config = dict(
    train_examples=49215,
    translate=0.12,
    residual_init='zero_last',
    orthogonalizer='newton_schulz_5',
    adamw_weight_decay_other_params=0.01,
)
Rows from block 3 of a small image classifier, named by matrix and row number. Rows with one number belong to one channel. Each number is 200 + 30 x the weight over its row's rms, rounded and kept within 0 to 999. All counts start at 0.
After each channel's rows are labels from the 100 images, of 14976, where the channel reaches its highest value: "top examples" is what is common among them. Only what is clearly more common there than usual is listed. The data: retinal OCT scans (Kermany 2017). In brackets: how many of the 100.
# convs0: first 3x3 conv (model.blocks.3.convs.0.weight, 272x272x3x3, each kernel summed), inputs 0-67
# convs1: second 3x3 conv (model.blocks.3.convs.1.weight, 272x272x3x3, transposed, each kernel summed), outputs 0-67

convs0.174,206,199,187,257,221,255,199,195,235,183,180,202,171,208,189,209,206,223,213,277,156,219,203,230,171,181,193,194,206,170,222,219,175,167,170,221,261,200,217,162,146,209,188,203,240,197,212,200,229,239,166,197,265,146,213,155,173,207,186,115,213,251,252,228,234,163,200,200
convs1.174,279,186,188,234,159,219,192,225,217,158,176,160,163,190,222,214,224,186,217,217,181,204,188,216,199,248,211,194,201,189,267,271,190,232,264,245,196,208,195,171,199,197,199,170,215,266,208,174,217,169,193,233,191,169,273,237,181,198,204,200,210,179,240,178,257,198,220,214
top examples: finding: normal (99)

convs0.215,219,161,192,257,222,120,163,195,147,181,199,232,184,197,197,231,246,176,255,185,170,201,234,180,181,161,209,150,195,239,211,250,151,231,156,186,237,212,192,195,197,172,200,225,162,192,187,248,198,174,184,198,210,204,188,216,236,184,152,223,191,190,235,245,175,196,189,161
convs1.215,244,163,207,212,144,196,246,207,157,156,235,226,245,225,203,197,214,170,228,184,207,205,180,237,190,201,198,189,243,172,135,193,204,182,274,195,129,183,198,257,188,170,212,177,238,168,218,197,183,169,185,244,179,195,185,187,190,180,185,156,181,221,232,184,171,173,198,176
top examples: finding: drusen (30)

convs0.69,181,176,180,183,257,226,193,159,195,231,239,178,194,175,176,189,120,235,209,179,147,183,188,210,203,230,188,176,219,193,191,179,220,222,211,239,230,222,175,205,143,199,181,175,160,121,147,220,182,221,152,180,182,181,176,208,165,212,175,213,231,211,190,202,189,199,251,178
convs1.69,200,217,252,241,230,224,155,202,171,198,168,196,226,203,234,212,198,179,202,166,180,191,206,203,190,198,192,223,146,183,156,170,198,241,241,229,206,161,205,162,228,193,151,160,179,206,252,219,241,186,239,231,205,238,295,212,194,168,162,195,267,204,222,203,222,218,225,163
top examples: finding: choroidal neovascularization (82)

convs0.139,195,233,178,133,168,242,215,220,185,214,149,187,188,192,211,179,197,251,170,235,193,145,198,192,214,223,219,200,237,188,247,197,210,179,199,194,163,223,211,215,196,243,161,158,166,131,235,215,224,173,203,127,166,186,208,131,187,215,163,218,179,248,226,165,140,215,193,191
convs1.139,157,163,189,230,118,220,169,236,211,183,188,196,226,218,191,192,189,180,197,152,193,178,194,184,217,169,224,207,223,210,206,175,195,186,131,179,185,201,228,232,187,165,127,221,265,198,157,195,201,216,176,128,231,184,175,207,154,179,162,155,187,243,209,224,175,185,183,164
top examples: finding: drusen (29)

convs0.64,189,235,151,197,256,213,193,196,187,146,194,179,201,162,193,221,225,227,162,179,184,154,160,189,181,205,195,178,163,238,248,204,246,185,233,180,191,188,211,141,139,192,230,172,213,163,186,198,197,197,210,154,229,190,216,172,137,207,233,214,208,197,183,217,168,255,159,213
convs1.64,175,142,200,231,190,163,175,230,152,171,193,216,168,190,266,172,187,246,182,187,165,216,200,226,133,243,220,218,131,208,207,153,125,159,151,184,172,178,202,163,198,208,249,261,202,211,232,163,179,194,195,177,179,186,228,214,202,199,234,167,213,171,189,273,188,203,190,241
top examples: finding: normal (89)

convs0.22,178,175,236,147,215,168,171,150,192,189,195,206,199,202,197,225,151,175,214,228,220,183,108,229,212,209,157,193,236,210,211,173,235,180,196,186,205,270,199,232,173,203,200,181,205,213,200,211,185,223,176,163,272,157,200,228,221,191,194,216,150,213,212,187,236,137,204,201
convs1.22,185,185,232,209,201,232,204,116,198,219,226,137,252,202,219,214,200,232,226,183,181,273,205,207,250,182,204,166,147,131,196,204,187,180,167,204,227,168,186,250,184,160,192,161,200,215,153,227,192,260,192,215,237,199,172,197,188,177,221,218,211,214,220,239,195,199,156,185
top examples: finding: drusen (58)

convs0.142,174,203,182,144,185,172,172,197,219,171,233,207,208,223,199,210,233,182,251,269,217,217,211,261,240,171,211,242,167,178,241,223,203,168,195,132,186,195,125,186,174,149,166,207,131,184,221,189,176,196,187,184,199,201,175,220,168,142,122,212,214,136,174,175,117,172,144,184
convs1.142,191,188,227,218,252,186,179,198,248,195,197,235,204,196,236,201,220,197,197,137,204,206,199,140,234,235,174,178,151,183,137,209,167,207,188,211,158,175,227,289,188,222,264,183,233,172,220,233,168,192,182,184,191,184,212,217,176,205,194,203,160,199,249,190,191,193,230,166
top examples: finding: choroidal neovascularization (80)

convs0.19,195,171,215,186,158,211,197,194,228,226,194,172,198,171,162,189,187,232,153,210,215,199,195,211,173,173,182,191,194,168,181,219,211,197,232,160,223,220,183,224,202,183,198,161,126,209,149,234,190,160,139,245,188,136,189,214,230,176,221,178,134,220,209,204,193,192,153,170
convs1.19,228,241,217,254,279,204,214,190,187,169,144,150,203,162,131,198,250,192,170,186,221,215,195,193,240,210,194,185,218,205,169,184,212,202,216,230,168,188,173,224,165,163,172,199,171,211,241,198,219,218,174,92,246,171,202,135,192,181,161,236,186,191,178,207,208,210,207,201
top examples: finding: choroidal neovascularization (96)

convs0.262,234,144,181,194,215,176,215,179,239,203,260,214,241,234,222,212,190,199,171,171,241,242,201,164,201,250,200,167,221,215,200,201,155,218,150,188,195,219,193,139,205,191,182,177,129,126,211,211,201,164,182,169,243,160,207,198,207,166,176,215,251,172,183,212,225,150,179,180
convs1.262,175,198,219,169,239,183,158,251,221,255,202,164,149,196,232,225,195,225,147,202,211,231,207,265,183,189,257,212,206,195,236,197,231,237,172,173,151,194,157,247,163,219,226,179,188,182,207,236,252,198,204,203,158,167,155,167,192,228,215,230,258,186,232,182,182,164,226,170
top examples: finding: choroidal neovascularization (99)

convs0.12,185,166,171,249,178,204,154,165,168,186,238,172,189,189,168,238,166,209,267,146,206,169,223,206,163,221,168,165,177,176,181,217,218,188,169,178,139,166,218,239,201,167,190,220,160,227,195,190,186,193,219,190,168,199,189,200,246,190,170,164,180,160,159,222,188,199,190,175
convs1.12,178,245,175,223,210,191,194,147,198,171,168,258,194,215,188,221,199,144,183,185,177,189,156,213,159,211,186,236,131,198,172,159,204,218,232,192,210,201,198,129,208,171,190,234,196,174,185,191,225,234,202,175,212,198,238,166,204,162,187,241,166,166,235,222,166,233,173,168
top examples: finding: choroidal neovascularization (89)

convs0.229,220,227,186,226,227,213,176,180,204,194,205,243,225,210,226,192,219,233,182,236,152,163,211,192,234,247,205,190,209,171,235,217,194,218,210,198,182,137,199,224,135,196,225,187,263,233,183,188,175,167,256,215,201,190,204,202,219,177,174,192,172,154,169,184,241,204,238,226
convs1.229,174,207,215,190,164,173,230,212,182,241,195,206,207,213,92,210,132,167,198,214,220,200,196,203,199,241,185,252,188,194,141,196,201,207,227,222,231,213,196,234,254,214,211,226,179,157,176,226,179,221,188,275,192,228,221,204,157,199,161,217,132,233,188,145,168,192,200,189
top examples: finding: choroidal neovascularization (80)

convs0.159,193,229,203,245,191,182,217,179,150,221,196,221,178,195,239,189,195,216,232,187,220,192,213,191,150,223,182,193,164,179,186,102,225,143,176,189,218,205,186,188,172,169,155,188,197,212,258,171,205,203,212,163,194,187,210,193,219,220,186,197,204,106,224,215,272,251,178,212
convs1.159,152,198,201,180,212,176,188,246,219,271,206,211,204,205,197,223,212,183,190,157,204,201,182,225,223,236,203,249,169,205,198,195,105,214,195,182,200,181,196,220,200,218,190,179,241,219,173,202,176,223,197,184,200,185,136,202,203,236,193,208,213,144,200,192,181,158,253,202
top examples: finding: diabetic macular edema (66)

convs0.145,226,182,177,233,161,201,238,220,175,174,196,231,213,175,180,169,136,206,231,176,181,203,173,163,167,205,218,260,184,197,218,187,175,215,177,151,250,203,162,168,126,202,206,178,221,136,284,158,169,214,164,228,202,228,199,169,238,190,200,213,219,230,195,237,164,140,238,123
convs1.145,194,199,241,177,159,186,188,183,220,177,220,204,207,174,164,193,185,226,172,229,206,226,208,198,177,180,197,195,159,178,164,219,213,192,162,172,168,207,222,170,219,241,153,236,222,230,207,192,204,191,238,240,226,200,230,169,195,214,162,213,251,237,238,140,172,171,179,187
top examples: finding: normal (81)

convs0.80,174,259,163,199,164,194,232,142,197,239,176,171,187,188,207,211,216,131,172,218,157,214,165,187,205,181,181,191,198,205,200,189,175,203,154,232,265,226,231,254,142,203,230,213,189,202,177,217,174,225,230,180,272,214,218,155,150,215,186,169,197,204,219,180,254,194,232,149
convs1.80,177,202,189,174,238,190,216,191,184,227,182,168,149,199,191,188,269,201,216,132,197,179,226,183,191,236,161,179,256,181,192,160,202,198,177,176,227,192,205,172,223,181,211,171,210,243,177,196,206,142,210,209,191,270,176,178,243,145,227,230,266,202,185,276,192,173,176,181
top examples: finding: drusen (26)

convs0.119,185,171,187,215,234,208,231,203,211,184,176,172,180,194,193,188,148,199,189,155,202,253,226,216,271,174,167,146,198,143,180,250,132,203,256,239,205,244,189,166,182,179,197,167,219,164,153,209,170,164,140,161,194,240,182,186,245,135,226,179,196,211,211,248,230,193,212,162
convs1.119,217,164,251,177,184,229,206,225,203,189,188,152,196,217,160,171,187,241,185,204,212,259,257,182,189,136,202,239,187,212,219,197,188,208,204,197,228,201,184,184,202,135,240,181,159,172,220,199,251,143,189,230,201,116,221,196,167,199,174,192,204,214,208,177,229,167,135,181
top examples: finding: normal (80)

convs0.186,206,193,156,207,213,150,188,247,207,192,151,208,226,205,183,195,181,215,228,233,241,204,211,237,171,241,178,168,160,135,227,178,212,181,154,224,183,187,198,160,191,224,205,159,233,212,187,169,206,155,190,139,213,171,163,249,170,213,163,179,182,169,157,154,252,195,189,199
convs1.186,192,224,186,205,189,152,214,145,195,217,190,178,154,193,202,230,251,179,165,216,222,222,221,242,133,195,184,194,162,221,205,210,183,216,212,197,187,180,147,199,185,183,206,177,239,198,256,179,135,236,175,219,163,189,162,182,200,210,184,216,214,186,234,212,214,144,205,249
top examples: finding: choroidal neovascularization (82)

convs0.51,210,229,171,223,221,214,246,220,138,209,168,204,190,208,249,160,239,215,230,195,160,203,183,146,144,266,233,265,260,185,206,155,242,183,173,191,226,239,237,263,239,229,191,172,246,179,185,165,208,213,184,161,248,207,231,229,169,162,201,163,221,199,248,183,183,243,191,178
convs1.51,228,208,230,178,210,185,195,208,173,233,166,250,215,198,232,207,176,146,204,129,200,161,202,219,183,182,164,231,169,205,208,227,212,243,192,205,191,170,231,148,159,224,191,174,208,202,233,184,203,178,194,166,201,178,183,241,227,169,219,211,187,229,223,205,190,190,206,187
top examples: finding: normal (91)

convs0.179,184,191,249,151,212,208,160,220,240,194,174,227,167,192,215,175,170,240,186,152,200,205,216,212,226,199,264,158,244,230,172,209,201,162,162,136,189,241,192,178,181,150,225,184,179,231,195,202,155,125,244,203,195,174,166,239,206,206,207,173,194,177,193,231,155,188,286,223
convs1.179,186,228,160,227,238,190,219,197,203,191,204,167,211,141,212,209,226,166,215,176,202,197,184,121,249,165,181,182,185,196,133,210,221,227,235,184,236,243,169,226,176,174,209,183,165,221,216,154,180,172,196,240,220,192,220,205,165,206,182,170,220,203,218,242,189,172,192,184
top examples: finding: choroidal neovascularization (61); finding: drusen (27)

convs0.103,221,239,201,163,180,226,191,207,189,162,175,167,251,203,178,204,267,180,91,190,192,206,213,167,179,212,207,190,229,193,207,184,196,209,191,179,207,229,243,223,214,234,188,206,185,231,256,202,209,180,216,219,237,167,129,214,176,186,219,228,245,196,205,212,249,187,275,156
convs1.103,203,181,181,205,180,211,190,162,176,189,188,212,198,182,234,192,267,216,196,127,206,195,173,266,149,206,289,237,201,207,171,195,219,222,228,116,224,218,236,215,213,213,172,206,165,171,160,190,187,160,257,211,164,197,204,225,182,227,197,184,205,234,221,221,178,220,142,252
top examples: finding: drusen (28)

convs0.216,249,198,176,202,196,177,229,146,203,187,241,216,234,209,197,191,182,209,201,219,199,228,219,231,214,162,145,222,165,170,226,151,226,184,170,179,204,171,161,214,171,179,249,180,194,215,193,245,207,219,166,209,140,220,185,217,253,213,178,173,209,121,175,226,182,211,159,226
convs1.216,230,177,205,211,156,187,198,216,181,161,182,185,212,175,195,173,177,221,145,221,231,207,250,209,218,217,205,196,213,206,264,181,185,182,197,155,138,155,175,149,220,186,168,199,228,158,237,205,183,198,199,211,190,202,169,164,211,165,230,245,196,223,221,216,231,264,246,208
top examples: finding: choroidal neovascularization (61)

convs0.205,174,179,165,131,189,194,133,200,214,173,194,256,171,177,184,218,253,174,194,217,201,183,163,226,196,195,223,195,183,143,195,223,148,228,229,160,187,217,200,223,258,208,174,253,176,183,144,184,239,167,146,144,248,171,189,190,167,178,183,178,171,160,189,219,205,93,217,191
convs1.205,227,161,229,196,195,249,183,201,205,106,220,157,234,130,229,202,191,170,163,169,263,232,189,179,213,201,183,155,150,189,153,191,240,196,161,182,221,258,184,201,201,211,193,169,185,188,181,185,187,196,197,201,193,165,181,238,240,217,167,146,171,235,259,176,183,228,191,215
top examples: finding: drusen (60)

convs0.192,182,244,214,200,177,156,212,196,122,166,226,197,185,174,158,190,190,200,170,202,199,222,238,204,214,257,195,186,220,180,155,150,167,240,173,160,220,185,260,158,213,172,235,137,234,166,207,149,183,174,221,200,268,178,212,198,202,230,208,190,203,269,202,162,200,183,213,191
convs1.192,237,85,194,164,221,163,247,147,227,213,229,252,201,193,221,176,192,235,177,207,228,205,199,218,195,204,202,184,200,166,168,206,213,190,200,253,197,215,214,195,229,206,289,194,231,180,196,207,235,214,189,218,176,216,223,211,216,123,192,157,152,175,169,236,213,236,161,158
top examples: finding: normal (85)

convs0.247,206,188,174,179,211,192,239,196,264,168,159,130,201,214,202,190,147,176,139,174,192,128,183,219,232,182,281,174,211,183,230,236,232,211,226,150,222,165,138,153,172,192,200,202,178,165,296,199,205,165,191,167,233,179,182,216,155,218,197,226,232,223,154,182,247,245,171,222
convs1.247,230,153,212,211,237,157,189,231,179,263,238,148,215,145,202,200,177,238,192,174,198,204,169,178,168,183,150,249,137,179,192,168,214,159,231,178,176,219,219,219,221,220,184,224,209,181,193,182,175,158,244,251,221,197,210,227,203,166,260,124,175,183,214,198,138,216,187,172
top examples: finding: drusen (38)

convs0.177,189,186,150,185,252,218,182,146,222,186,187,197,184,195,189,224,184,177,259,236,230,183,225,171,173,190,223,169,162,222,154,228,187,228,226,213,213,189,196,173,165,184,216,214,184,156,179,171,204,164,152,248,179,194,186,184,150,188,112,159,263,159,195,235,152,201,179,186
convs1.177,251,168,202,197,163,193,209,169,228,156,229,216,162,220,223,193,143,158,231,179,197,191,191,240,156,180,197,180,168,135,212,196,244,153,210,223,225,185,235,157,204,147,188,201,154,183,209,208,202,202,203,235,194,155,217,186,204,170,205,235,218,192,193,178,215,207,221,188
top examples: finding: normal (79)

convs0.267,210,212,198,235,191,218,179,190,202,207,215,189,195,207,194,183,219,192,204,222,171,178,169,157,141,132,192,220,215,210,207,203,188,139,193,173,213,201,156,201,178,190,172,176,133,202,196,185,168,172,166,195,183,189,150,168,220,209,214,157,189,233,181,183,146,151,156,212
convs1.267,202,167,213,206,241,131,244,221,223,185,205,199,250,121,190,208,182,250,177,184,173,182,221,178,266,145,199,198,249,230,186,173,204,147,188,194,174,167,232,200,237,163,234,172,192,272,196,221,202,150,198,209,206,198,211,167,224,208,209,167,233,205,148,193,271,177,230,210
top examples: finding: drusen (28)

convs0.171,238,195,166,175,175,191,172,197,200,200,186,188,165,228,197,138,174,222,186,177,195,211,190,189,138,183,163,185,221,219,248,221,214,165,250,222,164,132,183,197,187,192,163,179,177,292,234,244,181,154,263,174,190,226,228,235,179,153,201,189,180,227,257,183,171,181,205,264
convs1.171,216,198,158,179,196,237,200,189,162,101,183,220,179,179,179,266,172,253,242,191,209,134,170,160,206,215,212,222,187,241,150,217,204,218,260,249,156,187,227,168,200,208,216,222,177,243,154,158,202,166,180,187,161,165,200,228,173,231,192,199,213,205,142,173,199,159,144,245
top examples: finding: normal (88)

convs0.49,257,246,165,233,175,171,222,137,150,168,190,213,209,181,147,175,181,140,152,209,160,209,145,230,196,202,206,184,223,207,193,253,258,210,196,129,175,233,154,236,164,213,171,220,203,158,211,184,218,195,222,215,222,220,223,200,178,220,170,184,219,236,161,208,188,208,145,170
convs1.49,195,207,168,137,196,165,147,219,178,186,231,215,181,175,259,207,172,189,274,196,189,183,176,206,210,195,182,169,121,233,194,164,234,178,148,143,155,157,171,161,240,195,269,238,193,183,213,169,185,180,156,211,210,137,218,209,194,208,205,232,169,181,158,190,159,177,198,195
top examples: finding: drusen (27)

convs0.28,157,215,234,150,157,173,226,203,178,228,233,224,186,218,183,265,207,138,190,189,202,208,209,212,291,166,175,224,216,145,158,220,180,257,126,154,182,230,181,200,175,197,207,181,185,174,219,167,223,220,190,147,227,141,225,162,194,174,213,201,167,169,183,169,178,198,193,161
convs1.28,202,166,237,184,151,246,167,234,248,274,181,167,244,198,232,190,187,144,213,206,240,207,236,185,202,173,243,174,236,199,218,161,159,201,193,196,186,160,173,195,255,214,150,196,179,211,195,164,202,219,210,199,185,177,253,175,226,222,234,193,232,236,181,184,191,224,150,201
top examples: finding: diabetic macular edema (42)

convs0.249,213,192,166,217,223,190,203,182,163,176,176,190,213,252,229,186,207,206,241,186,181,170,176,230,161,213,212,146,185,225,201,218,200,180,124,155,159,206,183,205,145,232,180,130,141,222,207,201,199,176,197,197,242,123,181,229,191,205,185,201,226,149,188,202,199,192,206,159
convs1.249,256,217,206,192,180,180,224,194,190,195,219,177,224,169,189,208,206,175,185,182,221,184,163,202,191,224,167,214,147,229,232,200,223,215,212,211,154,192,212,189,201,125,189,276,214,209,174,187,188,156,215,155,213,203,200,189,186,198,209,149,154,198,202,166,181,203,208,300
top examples: finding: choroidal neovascularization (60)

convs0.106,210,234,239,204,213,188,224,238,176,162,202,198,208,211,195,182,218,226,128,188,174,157,164,205,182,201,161,169,219,156,149,213,202,156,163,158,222,189,186,189,174,186,226,219,148,242,239,186,199,216,228,210,216,269,177,202,190,214,218,223,232,201,191,203,139,216,190,119
convs1.106,207,266,198,231,185,242,174,203,210,151,176,159,138,139,246,239,212,159,202,163,179,167,227,220,195,210,245,156,174,241,226,188,224,183,257,232,240,173,220,178,218,236,179,213,178,249,189,216,213,139,202,194,199,151,196,188,191,209,153,208,171,209,201,194,168,237,241,170
top examples: finding: normal (78)

convs0.78,188,246,216,141,159,217,192,148,206,158,224,185,177,186,132,222,220,184,121,178,179,213,178,198,234,203,229,153,194,170,165,245,191,207,236,184,236,230,188,148,217,213,165,211,175,193,204,198,203,204,260,211,222,215,163,192,209,162,193,225,161,175,156,191,188,181,188,203
convs1.78,245,171,221,208,144,171,178,249,195,246,190,189,224,212,235,147,228,178,209,177,255,209,204,161,205,201,184,250,221,203,172,181,234,206,184,164,182,137,215,268,197,248,231,228,158,181,172,148,195,164,207,235,186,211,208,219,274,209,208,140,179,214,192,143,192,224,153,196
top examples: finding: drusen (39)

convs0.226,230,231,172,167,249,151,236,158,200,215,178,211,224,203,219,197,247,173,186,182,231,194,154,167,212,161,183,221,207,208,115,188,200,163,200,178,200,143,171,269,213,207,224,187,154,232,229,229,152,242,212,190,191,118,215,234,190,200,210,200,215,93,213,170,204,139,172,193
convs1.226,172,133,188,202,221,159,188,169,234,195,190,178,163,175,229,157,147,297,239,220,243,181,260,220,266,208,208,163,234,219,167,196,185,191,222,225,165,152,212,224,244,224,206,168,235,230,196,193,164,150,203,179,205,230,201,228,204,222,149,164,183,205,140,214,213,182,277,195
top examples: finding: choroidal neovascularization (81)

convs0.178,188,213,209,230,204,156,217,220,208,258,146,177,204,164,238,190,166,218,230,209,171,211,154,185,171,224,214,242,230,201,218,186,167,179,201,217,192,204,170,159,218,199,186,225,185,186,177,159,191,196,202,185,203,168,203,135,167,188,198,132,143,210,200,186,214,194,149,127
convs1.178,140,177,253,244,208,195,249,178,148,230,229,214,167,194,176,228,150,142,164,181,200,180,191,178,198,258,143,188,157,207,183,219,208,228,198,190,193,146,215,199,188,210,171,206,169,220,274,207,165,248,180,212,172,233,180,199,231,199,222,211,181,212,182,253,181,183,170,162
top examples: finding: choroidal neovascularization (96)

convs0.58,217,193,191,211,188,164,217,217,183,197,231,232,173,215,179,216,196,255,178,168,182,202,212,198,218,143,220,231,183,177,159,185,185,181,204,208,153,177,168,180,196,155,179,183,185,139,176,210,232,208,243,241,182,175,194,216,177,182,157,177,203,149,219,226,217,148,206,149
convs1.58,194,196,239,231,234,154,185,203,211,233,204,207,154,275,207,196,211,198,168,182,232,195,156,203,187,231,198,232,193,210,213,219,236,207,222,255,171,192,204,242,250,209,184,179,204,173,235,256,192,199,208,237,181,283,233,201,187,181,235,172,199,242,208,219,194,231,162,205
top examples: finding: choroidal neovascularization (72)

convs0.181,190,177,188,188,206,163,181,179,197,202,174,206,292,231,212,187,238,164,256,267,190,191,212,207,152,188,197,197,216,215,202,183,201,185,235,202,239,206,183,224,225,172,164,199,133,229,252,183,187,104,186,182,194,208,214,192,197,141,195,250,207,223,180,254,223,224,200,205
convs1.181,170,184,179,196,158,196,201,145,198,190,209,175,202,203,176,179,158,197,226,133,202,207,222,170,238,198,256,166,187,118,200,214,187,200,143,221,217,223,191,227,185,158,160,213,207,195,215,185,203,193,225,236,190,206,223,193,193,212,181,166,132,188,174,166,208,185,256,203
top examples: finding: diabetic macular edema (46)

convs0.76,226,187,176,216,174,225,146,159,196,204,206,146,215,196,163,160,194,177,172,216,181,214,155,183,171,230,212,213,224,237,205,194,239,208,132,130,199,233,229,218,152,202,151,187,241,167,181,226,165,154,194,231,223,168,207,170,174,189,229,132,224,147,188,231,143,168,194,245
convs1.76,211,253,244,213,216,181,235,161,183,138,208,191,159,215,212,230,179,210,206,223,181,180,166,201,142,202,226,179,146,152,192,174,186,196,210,169,182,188,166,208,249,230,226,252,187,220,234,187,175,181,192,227,214,197,161,225,205,198,213,210,208,217,179,177,159,172,170,203
top examples: finding: choroidal neovascularization (93)

convs0.92,163,178,167,223,259,146,190,161,192,191,130,214,181,191,176,202,162,188,177,172,175,162,165,162,212,134,251,194,216,250,202,198,153,226,176,137,239,190,190,179,131,165,221,190,221,153,169,197,190,187,183,167,228,210,192,139,191,221,215,160,224,145,205,203,108,241,177,188
convs1.92,262,130,187,197,205,217,172,146,203,189,203,202,152,224,185,166,226,173,219,201,213,198,184,140,211,189,179,211,173,220,180,212,238,157,194,248,217,205,282,186,211,256,220,177,215,206,189,174,197,142,250,149,145,218,215,210,200,162,194,213,142,188,140,192,213,170,212,235
top examples: finding: normal (90)

convs0.244,189,236,231,205,171,194,162,152,134,224,270,169,203,183,207,176,252,193,178,176,146,205,201,183,159,194,207,171,184,191,192,217,191,158,144,247,205,148,222,233,239,178,187,178,172,213,178,195,176,234,123,213,195,186,214,179,180,188,155,148,222,192,242,180,213,202,239,178
convs1.244,150,272,196,211,162,175,222,182,179,246,201,227,219,235,182,206,186,192,201,196,200,185,203,230,198,217,142,231,225,202,205,210,164,201,213,212,212,168,148,223,211,161,166,215,186,237,219,218,154,240,223,216,206,259,218,208,180,227,265,262,187,160,185,192,178,237,212,236
top examples: finding: drusen (52)

convs0.152,216,171,235,208,270,224,227,217,187,213,113,155,168,156,238,202,131,199,209,174,220,187,190,159,167,181,175,217,168,179,159,194,162,155,226,143,149,189,170,252,194,191,115,200,138,134,265,199,219,153,179,253,168,247,167,200,225,210,163,189,199,189,207,167,144,211,170,185
convs1.152,163,218,218,227,117,168,213,210,190,243,197,224,152,200,206,221,230,185,201,208,260,247,222,273,220,214,202,237,233,200,255,222,235,172,234,201,245,197,218,182,221,165,195,193,234,133,162,235,209,262,198,209,147,220,230,217,174,227,213,102,164,199,240,205,200,231,181,165
top examples: finding: choroidal neovascularization (62); finding: drusen (33)

convs0.167,210,193,194,193,179,186,228,224,226,200,140,259,253,218,260,167,240,215,214,228,215,220,208,195,248,183,172,259,195,208,239,182,145,237,209,147,215,129,160,235,201,155,185,212,161,207,175,204,231,179,181,157,259,206,210,148,189,236,172,117,234,239,221,202,161,218,187,145
convs1.167,171,178,171,177,198,202,220,190,186,160,158,209,189,209,171,208,164,262,151,241,163,189,171,266,230,195,181,192,194,160,236,180,219,227,211,178,182,221,216,223,155,231,144,165,210,249,253,226,247,206,199,241,162,246,137,245,221,190,175,212,171,262,224,120,191,190,250,206
top examples: finding: normal (93)

convs0.24,199,224,213,215,222,264,198,185,192,186,131,188,210,208,168,225,214,187,153,193,186,194,188,177,230,186,242,151,183,152,171,170,189,216,218,194,185,184,213,170,140,178,194,224,175,180,190,179,209,168,192,193,141,226,235,173,194,200,197,170,246,242,188,198,229,203,191,225
convs1.24,226,199,232,226,174,246,174,162,155,191,166,188,226,227,184,188,162,167,208,157,187,219,199,182,178,177,220,241,159,196,180,163,231,230,206,217,187,170,153,175,193,199,232,211,177,220,225,230,164,141,242,284,261,286,238,224,192,144,231,162,210,215,190,155,228,228,217,198
top examples: finding: choroidal neovascularization (98)

convs0.200,213,188,246,259,196,235,179,257,167,162,223,185,207,203,220,188,182,271,207,195,200,184,187,159,169,173,183,149,204,187,254,220,212,150,185,211,224,175,147,178,133,252,181,206,216,203,184,232,194,172,182,197,242,233,196,209,184,142,161,179,232,249,194,215,147,183,171,210
convs1.200,216,156,179,181,190,213,222,186,177,141,212,265,228,226,148,232,241,196,221,177,234,216,212,197,207,191,155,191,248,218,209,186,196,189,284,220,172,205,241,218,190,223,173,194,197,222,191,191,205,88,192,208,237,236,206,216,202,222,210,183,186,172,203,209,252,158,235,242
top examples: finding: normal (93)

convs0.35,253,196,243,220,199,133,201,279,255,198,192,177,190,225,153,184,216,207,178,179,138,203,205,172,219,218,149,216,151,214,200,231,213,156,223,209,220,157,207,152,177,235,219,269,189,161,200,228,252,129,254,194,209,223,160,196,216,196,181,184,226,154,208,204,170,155,152,194
convs1.35,206,180,222,194,201,231,215,223,178,199,199,174,173,208,167,203,214,198,188,150,197,234,206,196,266,189,156,213,165,198,163,171,139,225,153,184,200,194,236,194,199,210,171,190,184,204,152,156,167,169,188,236,198,236,175,179,227,182,179,194,217,212,191,177,196,172,200,169
top examples: finding: normal (85)